Weights of a small sound classifier.
Model: 2.76M parameters, log mel input, activation gelu, moe top_k, patch size [8, 8], layers 8.
Training: adamw at rate 0.0025, 4900 steps, batches of 64, held-out accuracy 60%.
Data: 26041 training examples, 12.0 epochs.
Rows from block 4, named by matrix and row number. Rows with one number belong to one neuron. Each number is 128 + 32 x the weight over the matrix's rms, rounded and kept within 0 to 255. All counts start at 0. Numbers have three digits each.
# fc1: MLP up (model.blocks.4.mlp.fc1.weight, 768x192), inputs 0-63
# fc2: MLP down (model.blocks.4.mlp.fc2.weight, 192x768, transposed), outputs 0-63
fc1.175:170080105142076106085143191122126170124140136137143148106111140112131057133079053095111136145206109124129096146094122132093090109146141121121116147129099097114121137114129163139080142147128143
fc2.175:212151155089111136177174153090126111164147114129131123125069111124125114084174132131151129104141114106118169149085171056111139150128088129157129121097189119204136159158160131132096116182107117
fc1.176:163105120156115098095146127139155142126133131136121141124142143118132076118093075113139135147143125122135117137120122128113102108135131104127120146109105114114138125116123142136109130134124138
fc2.176:151127129125141147139154141139136080114144090127148104128122140134110108143152129116143151092113115118089119127113153101133138133137135114156135121172152126158122135145130095113128113133102122
fc1.177:157073101202127078117094162128137140127177151136139100124149147109112040156073022090137125106186133135106139132123115128104112102127125077098146131125100107119146149128118123160083137151123142
fc2.177:180080137130122149142138114143132053143150147140148065160135125158139081102158159120130124082156181098117131120091150114127129140136056093121134103098126136171099151137121150150105104102108136
fc1.178:172068094232126082099097176148140128111145144131143100102153150121129018145072024059149104140235122127093125139139116153091118104153129074079139144126104101096131119149093112155104124144157122
fc2.178:147053159143142131172120100133175050111139129163139057178148126182132028094124134135117104080159184115130135110103143132142172124132055102071164086098134139169111158098088145153103139077102121
fc1.179:142127080154109138135057190130182128174171160171161092163089136155080080167072085101124082099164126100144137084081126176144078124152152082097118106114068169111113130120143131174145147101168116
fc2.179:114123148059199113078092100136198060112124061107077189097180119000139179131201174178070234144068125073050000162097163059153168183104173194083126104167255129207187199129159165137144077101085094
fc1.180:133139104142072178133042161157123147143170178123186089143064132175158101135090075043186075091213087108106176116098130151114010132163174102123070089127063208101116133188160089144106127153186168
fc2.180:067123209184195099049086081080150079060105056128079228072255121000144185084190100152130121137009228185086042140134117099081172129135130233073174139054243110136194178151116069181196098174147061
fc1.181:147128120143113133132166167129127137154157137141133134102118142145132074172145107132137116099169125090082114133108127108122135117140145113127131132115138117126139120147143131136124126142126160
fc2.181:166137152084152122137186167154125072157137073106129106149080131130105147166162127159096190091137079093106128102107130109196183143156171140167125149174159091202122116098144162110170166081123137
fc1.182:170106104176115104097121160131140124117147145137121124101123126118116058135082035096136127153206102107112126141129105141091110103123123098098130134102119093107139152137135123149094147154130138
fc2.182:145101153135127158153135115128132085103136112135150111113133146146117067130139126131121104091132152109107143122099150067104151131132091103127143076136145142157126144119128155154084092121120138
fc1.183:168088091196113094105108153117137156126146149135133140111132146098123075151075050094142138145183127126114109144124145131093132082142130116106125129096100123125122151146118133149101120153133132
fc2.183:110107141164153143141174126122145113123135135142143123145145129145134090101139129133131142099112151103132145127116154106124152131137109143095143097134130154167123159122111148137101103115129121
fc1.184:168087085197118104102126172128142144138149141134132121131134139120119033131085061111135129122224128112113124133109134131105115087118140100108134123099109111114139156126116137153084137146131118
fc2.184:151096123144128135157140115132158108114122127149149094153118117148113058100151133116148121106151156104130152132102153113116120160140096110106131114105127139157127134136119125135107112139121117
fc1.185:170150118146083139149077097114140099157143122114168088151099135162141080140091126117131104092182158066112139095104122118125144100148129074035123143105095132085099142115139134146113097108149166
fc2.185:144139147054155117166175149142153087152169095080124149182083140133102171157156131168076181100103089093138109067129133110191176127137158124205116129168155114227104131075130178114146142038108134
fc1.186:151092115158094116107134156164122136125127119144130143117123140108158066107070084098114128127170116130104094152112136143095108097148107135110119145119097107130120131124119158145097136124120132
fc2.186:151138134093114120153135117120144087115164120097144119118080126134118138116148127112163156104129112117125137135121135082138139147135147111172140129173151125169123149142149125126114116149121148
fc1.187:193103108191098105104101162113131144120133141142132101106150141110115048125078044099132116142222123111108131144119116147075114108136108089087127117103083109102136147133118118156088125141136127
fc2.187:156101151170108157138158148120154134120135117144152095136127135162138027121149145136124126092167142103113139138103154104095144149144092120085135096132126146161136163119110145188107118111136124
fc1.188:175100106182098098098123167121141135130155171130137100138143138137138056127080059096132127127217116103127128144137114125089119108113117096123145128110118109110142153140105120146091108142133132
fc2.188:168112148141125141125131111117147098105125156137146105141121141152130043137158143147119116130161148114130128134131132097096134138130090112119145101146119130139136141128133145169108099130111123
fc1.189:129092097230117067091090165145132151093155147123148103085158144108138034134069019067163106117185135142101119143125132149074124094133119114063146130113115107089108144160088119141091130177144131
fc2.189:099064132114178141202163130142163051099151142127133071185165124170116052099130132146113131082139153106144122098116141145161154146121052104075153098109129149162090167085071167148118129057103124
fc1.190:183102114211118090107099178111134126109155158125127118129138129105140047146088047079136129130210119106128129123125131126079119102122120096110122133104092096092145147135125124165088116135137132
fc2.190:163097130146141149151130110098151075131126155145149084142130127153113051125142161141109120096130153121130148148114136083080139130112089097119140111132121145153116153111128131160107115094108117
fc1.191:155081108185083104121113168134141142112138165131156143114120132103168084109104062110121141136211121115128100151118116119084098100131124115112126117104102110103149139109125137134097134126132148
fc2.191:163122133170102117140148133103161124130142146117157147119117129145142113102133158127138111096107138110113142128109147093098131138131107101167134127138117140132154125140143138135101120166121116
fc1.192:098158171133110083080115138111094148082163109079155087148194235077179116161064147193058131127123140110067095081140118140103157057134143116107172157162086078103109131068124167147090121125135096
fc2.192:146016000181183164123152236059145176251080079140119083070099004149119095140214069014184156118146160159134140223074206055175000216181165176156023117117168137194231170246109095156185219189095197
fc1.193:184081120199113075095087174128150144096158144128130115138138142117107030141074031091152102122196118116122117113116108137096108112132140092100141129114125117110137135133096128143109122152126127
fc2.193:179063151126140132150126101142123062128143161163141081153131132159133072117150143137129134094168186102108126132097162108110125135138058090124125110106135157154109156131115136123107117099113139
fc1.194:128116110190095123129044176166159168143189139133140093150109145161135067175065064094125052098160106141125125088097116201152082108139217094086127098139075166091109139149144108162156160151164118
fc2.194:022144183116197138058077114141162100078100012124075188077253118000143180139217147162089185132023165150032033142100142093164180158074159223049161083097248125171181196151146117200188077124114073
fc1.195:106157154185156083103131160143079161092186110095126100139191201064121135237052143184088144136131131114068078085140121152122169067130166086097153133160111081092100127080130166124115117106075134
fc2.195:179116087158149129133100182054180120219083089155102115081116062121132121145192074068183130109167138164114134190073172056131076185089148174169077140108173110163221178247163086179154193212133126
fc1.196:169111097173109104109136163112143125131152168154131133128124142108098058133076034097144126135191115094139123127124116114087101099144123090145141125124103101107163143131123125154106131159145146
fc2.196:154157137145113153142150145122150090109136129128132144117105111132119081122151151128127138123154142121125132138116142089100117147131087127140130113131111139158153151126125136171118131134118121
fc1.197:166093097169117094111115167121159141127151151131124152112122142107114077152080057108135135115200122113121141128116131139099122100135138101132122117107124103119162146142141142158110127140148137
fc2.197:153141133125124145147145126122134088127126140135136131136113120148131102098156147108130126111118145133133157155104161084105122143129103116154128120116144141159132141153138145134116121129110155
fc1.198:166088107202094088089121172129145132121148152120133097139136131122136029138081039091159127127207123118104121141128125141095125110137133073093143120109099122109120144131116130151089123153144120
fc2.198:150071148153141133140130126130123065113133140156123082150150121151125056131145141137130117106130178095093127126120163112107161137124072087102163108119144130166103160142095133130088114091102137
fc1.199:178092103188115099135106155111135127121155165137133114125127135108106065150086046097148143125197124120116135127133135128094125098125136096122148119105113100115145150133138124145085129133129124
fc2.199:152115130125128136141144132134129075110133132136147125154135128154124079115155146131127128116127156118127137128126158078108130154128075122139137111119133152165134160134118149156117114107108132
fc1.200:171078104198105088120102189109135134135162177129124092135151142120100037146078043095147119128201123104120126137127124145087124114136117080121137111113097098125142143128113120151084132149136125
fc2.200:171087148143119143140114128136143056113137146141133067166132131154139041125150147104142137079156171090093118148098159114087150134139076090118137115138137149148118149121109133147109108085131134
fc1.201:165116099130130158113056168136126125161167149177144092158090115163121073150091108098123106077186136118135136101083119165139073128177180099084069101168071179109145149114140126183135161122152140
fc2.201:042121186120216126051135117168149076107131001123101198078222116010138178151206160153094229120051150134010005151092189094148168156108166212084143105136252148188191182153127139137155072116097164
fc1.202:156094091218102090106130150121126151122148130127135128122139136111128052123070029099139129109218126110099130125115120138076115094149141101094135111110100109093128148131113118142086103150139135
fc2.202:101088140137160125138168156146144084120141102151120074148167125155117083088140144135127142089123146116107125122104164143134150148147081126088131117096123153176110166099089150159101122101091141
fc1.203:189093105180097086105141169134140136103146137135149148128111147111145067109092061107124135145207118125120121140124126141102099098146116110121114148102092107105147150119124129152095133149134137
fc2.203:190093155142119119155137117095154103146134130122142147116118154136127123099132163122133110108113133123124166119094134078086127116116118112194142121134138119142164145152161139129107098172130123
fc1.204:180132106165131093138109184089123143144121161131126160100110131111109086136076075118127126152170136135145148140110137132098102097082116133168115126100112116127117140145169133149096158158124157
fc2.204:086108143129161135124172091132144083135131079128147108160163133148128115132159121119125156121067147142115112087149126138160119141171131150123124112086132121163111155109107115136141146069152105
fc1.205:162097108195112090096108156127132113099142154122127090122139138113128050123077048102148139132229113106094131139130122156097124104133122090085138130107119114097114145140123114148081113150145143
fc2.205:122079136143118139144159112119127094111124136154141073165147127151143035135141149144111109087150160101101136129089156099101142130142096097089152101136127145158106157096112150167089118101130119
fc1.206:098158159155128104080125167112116154093167109102127100141188207093148111182048137191077140134135150103081091093122111139100158063122140109107169119138089078107109131069124174143090112127113119
fc2.206:163089020149165164117176193063159134225094103136116112072089011138141145111226061064182142118119129156144129222085182108159032219164140167165065147089175125174202169241137079137180201169117159
fc1.207:157085083215109090102096173125133148116141148125132108114149139101126060142077033095156138123202108111123120146132130143090111098151123101105130129100095102102118143145120127147097120150142140
fc2.207:118103129163138129139162145137147078114135102153133098147143124153146082092149142123140134081138176119103129121100162122107137146146073112113148116118135139173118174112092135141093104094105130
fc1.208:172105108193112082111102173126130142129154145134127121110121136109116061144072046100151119129193136119116123140108124147088125105138126115121115128092106105108135155134123136164110133146143131
fc2.208:138138131146141141122147121111142087128127130139147119151126137150145098107150134121122136094144156118115134131120160096111142146131084130115134106114118142161121150138111139139113122125119117
fc1.209:172072100175092123101127166140113171149124115158128155110106140108138054120075061107115140130199110124123105144121129120109101109147142132114116118118098107116138140125125160139098149138116163
fc2.209:198143153096093122158110139104159097130135117112145128125079125123132121112164121109152124094147143118132156133086170060121126154119115138178131119110163138167128170144161123171101106179127137
fc1.210:180054102167103108102143162131128161129132128149129143126122161109136041124083063099114124140194107106133105162121118122108083107142128110141106136108091111117137134122117154146082142139135145
fc2.210:215118156109106126179151122085161110146132136121162110113080131135109108072177121123146121105153122094136156128083165056111138150115095122150129116083176134187153144183157137154103118196115108
fc1.211:160086110208129073103120173095138123126170157122120105129136142111117053146073027099138123121172126109113119121119121115093112097127130090141145110125093117131139152132117135162106118126126125
fc2.211:171117143134133141139113127142130049154140163150130097171130124157120068104144137133140131088162147114123116121106146122117119147133082093135108114125135149158117138118130135115109108082118125
fc1.212:166155084108115170142084161106188118174169189166188150172079134166099120117122082091129146085170105059139155114074125134137069150157139080149039093139083176134138142116184142142125126092167159
fc2.212:108098117041197121122077155171215056150132095131094169118147104068124178088210175193059238086089110128083000169071150111192168166124101207126106093136244158217153164093127152157158093064094123
fc1.213:175086099205122094098103160154149135118148143130146087108145137105128039126070041099148122137211115119104112143108122151081113106137132093095132127115108106095132153140108120149083120143135133
fc2.213:118075151148143141150145116130149087098142122164138074167135132153125046138143133133121120103137181103104130121098166104135143140128085100083157103115128139173109168130098129152099113075114129
fc1.215:180093108155102102092123171121138149132117162135144150130120159098142047107088045088133125159207110124130111137120114136094109103145145111125125144109114111101132133120124130161093147133129142
fc2.215:203093154139117133173149129111121103139140126115145121105102140152111096095153122127143100114115153116124168133094145071090150128122090114165141112124136139160166146154156122126105124174112109
fc1.216:159103103167106093101144143116150135129137129141133144114121156119137072107092054099133140132165128126134120152133115141098108112116124106124126132129125114127163140118123145160103135141117130
fc2.216:144120134162119137138130147115165097136132113135143120149130139117122092118147112118158151094128149109130125112129152091102106136138136124115121115119143128140128138140118124130120132136129121
fc1.217:157107105195103099097115154122134127111144167115123085119136137118129026126082030096141125132200123124109129128124116143084115108124128097093129125108103099103134152157111102155090114147138138
fc2.217:155081149149127125148135100125130070122133142137139083161132145151126051137146145133123112095147164098125131119107141106091144140138092093095149115127129154150120170121123142151096105096106138
fc1.218:130115114194164115102167182116113170150103124131101164090152073115147111127147090108151117150127137170161125175137131122114131119134123171195144110123152113130182147151088097136131147172121150
fc2.218:146131162048154120160142159145185075158118086142164144174093164159110144138138126154094193064125105109142122048102133107208167142150158120162108130156133125220073137074151178131138173044132123
fc1.219:161086090161123100111126160141125167117140128123140151115121146111138059153084065099125142135166110153132103140122129132093111099139135114121129138108104099101118129118112142139096140144133159
fc2.219:170132151112126139179146138088105094155134123140128125132097122150126151083145136114136117114102123117143154125081169067123146143117085141174138116118147140157119147148161143129102126150111132
fc1.221:143080096211111082105106170136114135113138155120139108110151145110131045132060028088143133124218125102105122140133116147084120098127132086096119120108107108108147142129102135161085124153131133
fc2.221:147063124184108139142148155145164090119132114147126069156143134171136046108133142132125137101128169124109131125093158129106140119125107122098154111117123135156106165099096154166114124119114121
fc1.222:148094104216110094105096163111142145117141135138130133103125143109120040130057019099151132122207118143104114144127133142090114091139145098097121127116109101096121136133115141146100115146138128
fc2.222:136097138138127128153165134117166097110120124157146087157138129148127072094129128127133130097139153103124149117099158120128154132128069111085146102136131148180123159110108144141096122111120114
fc1.223:160099089225117081089113151131138145123153151118134134120131137111118071123091040108156131134200138135126107129121124147088121108143135110095135133099117113105135142133121118142092122147120126
fc2.223:095114138129173144137173151130149077121137123147129102153152110142136102099144145134132137094117162112137132135115163127119149148142063142106132112122143142188122154118097140129123116115116143
fc1.224:186097105201113096105111158112128128121144165139139075130159135113100040146077047085143115125217119102108128130122116141082122091138135073121127112103100105110140157126112112149083128151142130
fc2.224:164065144153143136152123131124116074115124129152130071151145107152139043128147143135129122102162175125081134133098161101097149135134079102107131110138128143162112173133104134142114135101108123
fc1.225:151082092212102107109110159129138146123146147130137136116140140111132053124077029089150137124206115111102122133129122126075114092135123095104132122107112101096123150127103129147090128137121129
fc2.225:116073124169134144149144149139130094106136128137127090139143104143133058099130146133121119100119162107105119127102148118112160143133091118114135098125140142148110159098084136146103113101113140
fc1.226:193067092165082125117137172128132196147124125149143153117109162118129048135070089108110126130189091107112091141106125112100101111147140125112110126092103102114138136120115165143069142151110125
fc2.226:188146146074112102165141162114158129168127105144151126117069114117120118079163102120164128101159097111127160138086183055112109167117110162151112114089166129191159157167166133141095127179119126
fc1.227:152089092215112088087124158139138152110133139136141098118146152102134040135074019081141122117214128116088134130131121144101132109136138074075149128112108110097143141125106120150085115148141117
fc2.227:106049132146128148163148137140137073107126127138117061167151116154146062097133149136133120092117181117103123115100153124113167133121074119080146115120126131141099172090084154158118101080094113
fc1.228:197093106188131101113112196098160138133135162140140100143130142106121064114097045108145139118206132108114127125131125117091116106155144120131129119132104107130156160116131136157092141137135157
fc2.228:165139128121125142131148123126131073122123139157126107158112114130127083109139154100148134113146172095114127132113139105103126138125092109117135110118145130139123153129107114126114096128127129
fc1.229:132155135148100139144130092136130142134127111139146146127083145129192132146119129138114115099131140077122128121115142125123133104140160135142132150125095122123115133118136149143101112144135168
fc2.229:156133157075135141171132136123171081175122092128156131187083149158090159131149128158106175084135101110154142058109124105196163130128160127173123118154132129215106126099153140134166160058146120
fc1.230:174090099170113105101143159121138138106138162138132138121131153122130066112085041093144145141189119110129105141125108132101113103135132101130125147124111107110151144114127141161087128136143141
fc2.230:179111133147114132169143131101136125141138147142145142124118124152104091116151152130133106125106145105138164133100139084080160125110094109175134119150138129151163141132137146132105106169121112
fc1.231:171090106198125086113113186114162142136147142128148105129140140120134077144079061115141132105183115090117121126108143134112109101142143122138126091135099109135144150126129122155101145150148133
fc2.231:162108125154118134142134123130124082123114129132145120147120101146141094102156138121158131101129173110106132140116162090114119151146106101122116118114131132144113157145113121132094104128137140
fc1.232:176084105198108107110104153128126131101128150132129109126119127101129057139085052090145144143197123100113140137116139152095110106122112088102137123111116103094136134144126136138091117138129125
fc2.232:135088145152123158134136128112129100111124135153141120140136106156122065151135159139143113096130162099104136124115155101110135133134081091105140112143131136148123148112117155155102116093127134
fc1.233:152114110200098097097127163109146150111116132151128131124133135107110074126092037105136121134154142134149127136116128140118111114134146126103135127116125107107121135130098124154110137145125149
fc2.233:141084133163158134146142137104164107134134123142129099156153118128135103116137111116147125106120169104137128119109157104132129141126105124115119119106138130139127141136107112131109129099132117
fc1.234:171084114183129094117158193102137177166120139139144167103128143096137089124097070112109131153132138144145107127128120119095089107145120140141105126137121113114141129114123148161091139143129129
fc2.234:146156141118147156138174124118126121146145083150133132124134116117094103158167118117145146082100151113109134158067168076107124142136111152179125103157168153190163150164158114136116127164087125
fc1.235:156084102197124089094113160121133139128153129134118110109130143097115060154069038097135121137196132118115129149118131137108118102124129120100133132120107112105124149134120128148086147144126142
fc2.235:146118152145129135141178130117134092123119129136151088135128128150136095092158145134138127106118154124115129118099143107095148128131072110117131110115124140169117157139111135155107126117114123
fc1.236:164083123183103104122156142124170158138159112154121149135136135109137083131092081108141139150157117125134116127144137113104118095144127127129121123104112100127130146123120140124109147143105129
fc2.236:146123136139134122153152127114147092128119112115145104129111133125121105122171109114155133101112137128115142129100158088127127144132126126140125116156158141162142148167144115136109124127118137
fc1.237:160113094230092086095143189135133144111154140122145105105160146112151048131074021081159121127213117128109135129118145138071112104131127092076130123103101125102126143154104109159107116157136135
fc2.237:107067146125153119163186146134158045090159122174130079170157109174155075088142136147129135081120181125133155107104165142144153144133042110104157098090121128197093184090069182175121120072095133
fc1.238:161098099210115100121120166125111143117143155140143121120150149108131073137065041096150133122200123102108136143132122137074117084136141093113126127105114103108138149145116119149088118138119140
fc2.238:117074115179121156149155163128128086126141129140131083138132118153135068131143147149131131099118151105116125133107152121126155142131118115117139108146120140150143165103102156173098105099135139
fc1.239:173075093208117090100106176104131144109134150140122109117141154108139051137090037096136126134211130113108121131132124156093115094124134076097127121112091098108123147135096110126090110150134126
fc2.239:149054128166113149142144133126154084120129140149150070138130119159146038130132145151130109086133162111099136124095161112109143130143101102093132098115112143145101157102098142176115125110126130
fc1.240:139080112238115083081107157130138144096147140104135082101190150107121026157069000079155119116201139149073131134137121147094121118139124086065162138093121121087110150161100102154088130164138115
fc2.240:093064165117178132184138119135152030081155137146144069183179119152115056101153148128111129086132165094141131102118139156153153141108043092066160114107129142182084162073071169155119107060094111
fc1.241:148089087223102087106114167137127154116148144114139121118138141113126055120075024103154128121197112119114136136122125141073114094133130097097128141097106115103142147133110124158086109137126133
fc2.241:114079121144138136152165142133139068101145108153132096148141113156135078092155139136134134095112170100103137140102158142124161150142079109096133104123126142175102176110077155156117125081101138
fc1.242:152074091195082087094117160146128133105141129140135115113152145114124067135075039097141128139199100120093129142132124144086112080138136108082140131083110115091133136129085126134089112152120151
fc2.242:120092141147137151169153136145140092113144128142126066148154128152127048121133139140122099084127163107104129114088152114130148136150112109082140107128122139164101148096095132147101120090118118
fc1.243:153090106204110104113086173128136136106160165124138107099133120099119040131069030082148122121218125117117132142138127143103117095143144086084138135101110119097135142141113113138086121141140126
fc2.243:126069136136139138148155130146147075107122122146137077154139125167120063108137146132117133092154177122113144118102164120119147135145073117075149108113134149157109158095096143159094127084121135
fc1.244:175089100201120090108107154112136122125145159131118094105136135111113066124066037093136124125192115124101114134118125139083122115119131096111123132107094098113150150130120126161086131145134124
fc2.244:144109149148124143141144127117140106121132129147140103147121134140119047132136146127130132097137158110118132125095170099105144131151091102095126100132109141163122170125116150166106110109119134
fc1.245:158096104211118085106120172138130133108158151131144107109127126090136049133070039093130124137221124118123132124141116146101108099136134092095138119097108118098136136139110107133105109156140145
fc2.245:119069132136148136151174120124153066111127117153129069148147132158129057104133142147128106106113176116111138135103162105127144139149075119079150096121132153163109183105102133155107111096117122
fc1.246:133147133089070153138090114124172119171176146131178131169092175178156113101110133129140107118114109095141155076117129129141135113104112143083116153045071128121072152110162137168114087105146110
fc2.246:160139141065154132181167138156156099141172083112131124179088156153104156140154145162095193059138073083121128066096146121193170138158119100149126133134136097213095136079123170122140145029100134
fc1.247:149094101222111097094104172131150135118150162132129111111146147108126045128073016092160127135206104123095123144123126151072104102119128095100133131096096122087125144126101118158087108137113131
fc2.247:119063129169135127155150144147146076116140125144141055148149110158128049086124141136123121104119179126112136134102140117117138144122067127099146102122121135153102160114082146163116113083099136
fc1.248:118146125151158124108127128181088144090139106128133147106157111113167114173120116123131158101160100092051102143108137103126137146135152119156148153167135118141129133146100126127118123113082192
fc2.248:141138171074171135136154156145179078133113086163127118142113142150113140181153133169100203084138091107142119086102127110181176144172161121159140139167144115209124144101150148139160162065119148
fc1.249:184091098191105099125115145118132134124144179124128105124138126103118063117072053104154143125204112120105125147135140128092105102121104110124134133102104116108142159135127138154080124133130126
fc2.249:144128136163134149128139120124149096097113148147159117153146121141120041140140149134125134119141162112114142137109155097126140141141088121119144083139127151152142171113119147189100119120140142
fc1.250:155085117210108104118090175130145133108148161111126112127145141098143058141071044096162120125196116112086129137121118154106099093128111083109137116106116109107122131146108114142095123157138140
fc2.250:131056129149150141172133125123144083127127140142137051150147115170116036152133164140130114079122175089114125129105160098106150139126090102087156102141128153156104157098110131155100123085083126
fc1.251:153091117184123095119129191095145135129159136142139093116144159102113056146083039097136144115174125116124121121125136132118125085157131105145136121137104112117137154126128122156096115146127147
fc2.251:154132118113136140128129131142128091135133132142130094151126123149143079121154153127129123105137152111130136135110165108117130134124091114129113106133129155161130153114104132122128116122119126
fc1.252:161087105194131090091104157142146134123144162110143089106140153113133038143075049097159113118206104104109132142122118159094099103139128094097136111108116112108129152148134117145081133152147138
fc2.252:134056152151145146150159126142135078100121111156140080153146129150125073120147145132125127098131175127103134128097168111122145145134067100108150104122129138164093159117098124145100122095108135
fc1.254:181083097209134092114108178106132153135154139148137112131123143123125037135064054101141121119182128095115134131114128122100132104124136092140130111105110110128148144133124128172095137148128135
fc2.254:178116129121136154138126119123134065135122143143149103146115106148137067119147168120140141097127143108118143134085150096093142148135091121159126106128135135158126148113110127133098101111128119
fc1.255:145131116152062172143060141160113149134145158156203082147079127174155098131100074043168077119222064105105166107104122169104036111136166064092080110112058192103117129190122096121094129161167140
fc2.255:078144181157208112062116119065159087081109037126087214086255119000133198103184121143102128128000216167078038143127140097088175134134115236045171119075255121150179188154111081176186089173129050
fc1.256:171080107145103113107139141166136154108131126130120113120136140119152060113071079097124144153170115134120113151126122134109089105152139133119114129146092116102121138116123157143075142135139124
fc2.256:148121133143100134131147118122139105123161117091156138130102109121131133125156116125135131103129145112112145121115134088119123152136158118166132114157150130151132150139131132143125148136133139
fc1.257:151078098162091104099139161102161167143116145145137120117160134119124083125096074108132140148149128149137101129123139113112097107134149125089113120116118106123142145115113144162100146141117146
fc2.257:151123145105135141164154152127137095159138099140158127156099122140132127131163097125133130083108120114125123105112173082148124150130120136163115093124174146172117153164120113127138139134112128
fc1.258:178064115153101122103126169130130161128129144140119141125130138108132058143096059098114136149196111125131114145115114122103106102151124116124122138121112090112146131121125136141080151136122142
fc2.258:207125168101124114167169129084143102164123126140159124120068124131110111080174144123152122101136121116142164156082154049124142139134108142153133117120164127192152145166165130124120131181127105
fc1.259:176083093194111094111098169127148129121147137106131084127139143109125041136074047093150121123221119112099131139136124148084109093138119091085133125101111113107142144141114117156092133150131149
fc2.259:158080146153146134147147109130141102123127139160140075161142128149145041124148151148116117091127166087101134139101154113103141136138084090091142112124120133154130151110114146150111118099110126
fc1.260:180086088192109111111128169113133136126135160131142115135137146125124057135086037104145138138195133105102141142123120122098134101120118122136123116092114116118152147114134135163093134148141139
fc2.260:162136134157113133139124122116142094118125144135134130150135129136125074122136144123128128103142155114100135144111155104102125134122086127114123109133123139152133165120128134153109121130131132
fc1.261:160093101236130073094109151117155145106150135137138106092164136114125030129063019069157109122200129128108129116134121146084119089153132095078155132110119107088131140141098113161093120153134131
fc2.261:108038157146169115187138117156151046117153137146133061160164115163122072091136136137107117074124172108133122109107157132123158146108064104091153110125133154159094182097078153164122117072098116
fc1.262:171093100205128088110103152122134135129153159136136120114128139104121036137066041108137125127196125109113131131134124131089126094132127105112141122113121093100136155148119126166096121139135134
fc2.262:169095131151141147157151120112153079124128137154147112151137127173116050113146149121122125105144159105139137122100164102120154137135087128120139111125135147150114143120124146150110122104119142
fc1.263:173094111170107115106129147130135131101134154135107130114126140117126062135082037080125138147211117106114120141126109145106103103144132088116138145104101112106122137118109141142094139129117134
fc2.263:162093146135103141186117134097139109147129155135122108111113131157106074122158169139128110109125140106120160142087143090094143124124101103153145115114140126130146140134135156148088113139115105
fc1.264:158105104160100111081117146127128126130145152128117111108129135111142058119085052095145131140196116107093131131136129127091124125120119100109129126117109121099126129134110142136079113135144134
fc2.264:144113154139109149147127108128108113111126117131143114143131136147120063135146146145127122113124136093091148131114142110084148114129105100106138126152125138129126151129115132145103093124131147
fc1.265:170086109171111116107114151127150118118159152141119107114131128115128053129088043110137130143212114121119124134126118130088105104127113080110139133114111108098132150132115128137096129153127128
fc2.265:156113138128115155138132113114128097100120143155146117143142135141121050147144141130117118120144156111112146128098149086100141134135084095121142104143127130156137159135117140152114112125126140
fc1.266:169086101191114104114105181128141139131137165137135099124136147104119051135082039095150121126211116100113120145138131124102122104130134090094148124104104101109125156152122122159103116145134121
fc2.266:156102126156129140151138128125158074105131142153142083143141128158120040138143140138134122113134165106120143130111151086105147144144091119094150109138128153152115146118128140157109121114124142
fc1.267:172099083228104091091113172129145161116132144135121123111153150104117053133070013093158130117201104134088116134131132150076106092140138101092135128103104125097105145130107130146089116149122125
fc2.267:116088129116158124145176174150141074121139111154120081141144117148138061082150136141130145086128175104132128111097156141141158142147061121103140092127131146177094160097080161172127117070094147
fc1.268:153108087204101086105121171127120143111137143125143116099148148089137057118063025091153118133201133120103134137135127134077115105147145098088139129094102126100119134141093117162094122159126124
fc2.268:108067128153117151155170157143145102124138123150135095145137110162154052093125152138104111079103163110114138136117143132119146146157085118095133093109110139159110159089074155161131107094105146
fc1.269:166096121174106105118124156125135135117145143130134129117113151114116079136094061097135140133196112113123114140117132128092101115129120102115118141124113106097146159136121143152087139148139130
fc2.269:169117140148124130163153126095143106138134125139147119116102155166111098097148145131138106112124141131139163129096153082083143127132102140153148122117145140160147158151142133122109118163131129
fc1.270:144079092165102087109138193147121145126144124140138167106122150109144047135085058095117147135176114129136111138122115134103101099155122123123120144101096101111134139121135154148087141147128152
fc2.270:180134156095124134176139130095131100159148118117136128127087123144140131078162120125136139096100131107148157120093167065107134148114106136178120130124153139171143156156155134153118109163103138
fc1.271:167092090194110096116107165121156145136153146124140133120119139103120044140099055105141134123195115120103121142118122139105113096135121104102128112115125103106135144119121121151100141141141137
fc2.271:160108138132122138156145106108140093115126138138145122154127125140126096090153146127129119091135153103095156113108156087099129140141072112116135131111133142156126161146127124121108109119117127
fc1.272:162061111214111085097117173125146117122142161124132060107153135111121022127069053091149106120218121114105122129144108142089113092128133076074127111125096099092136141146093103156083121163142141
fc2.272:140047135161127129148138116127152086136141128166149048177142126173155009122138131148126100074142181105116138142091159130119155133146079100064170105112149150158097180116110153158086124084116121
fc1.273:176073110197113101116118157125135124106138168124138106122128131100128043132084041098139114139209108115113130140131116123087112093123129066113135132102106118094118145139131101136095124129136133
fc2.273:158079143151129141180134104122123079131130156142128084145126120154119043145146164139121108094151156094098134123085137097094149125126086110115158122151125128146130145127117141145104099099099125
fc1.274:175098118155115097128128160105146138111132156129125142116118132110099055140081065105133145127208128110127126148133108116090115107126120106118130148118119105110138151119136115164092128143123152
fc2.274:188134137143116142147140122079119093144136161123148124112106134154113103116163156138138114128127155128127177129096144061077143126104099121161127109121136126146151137140160136137089109174126130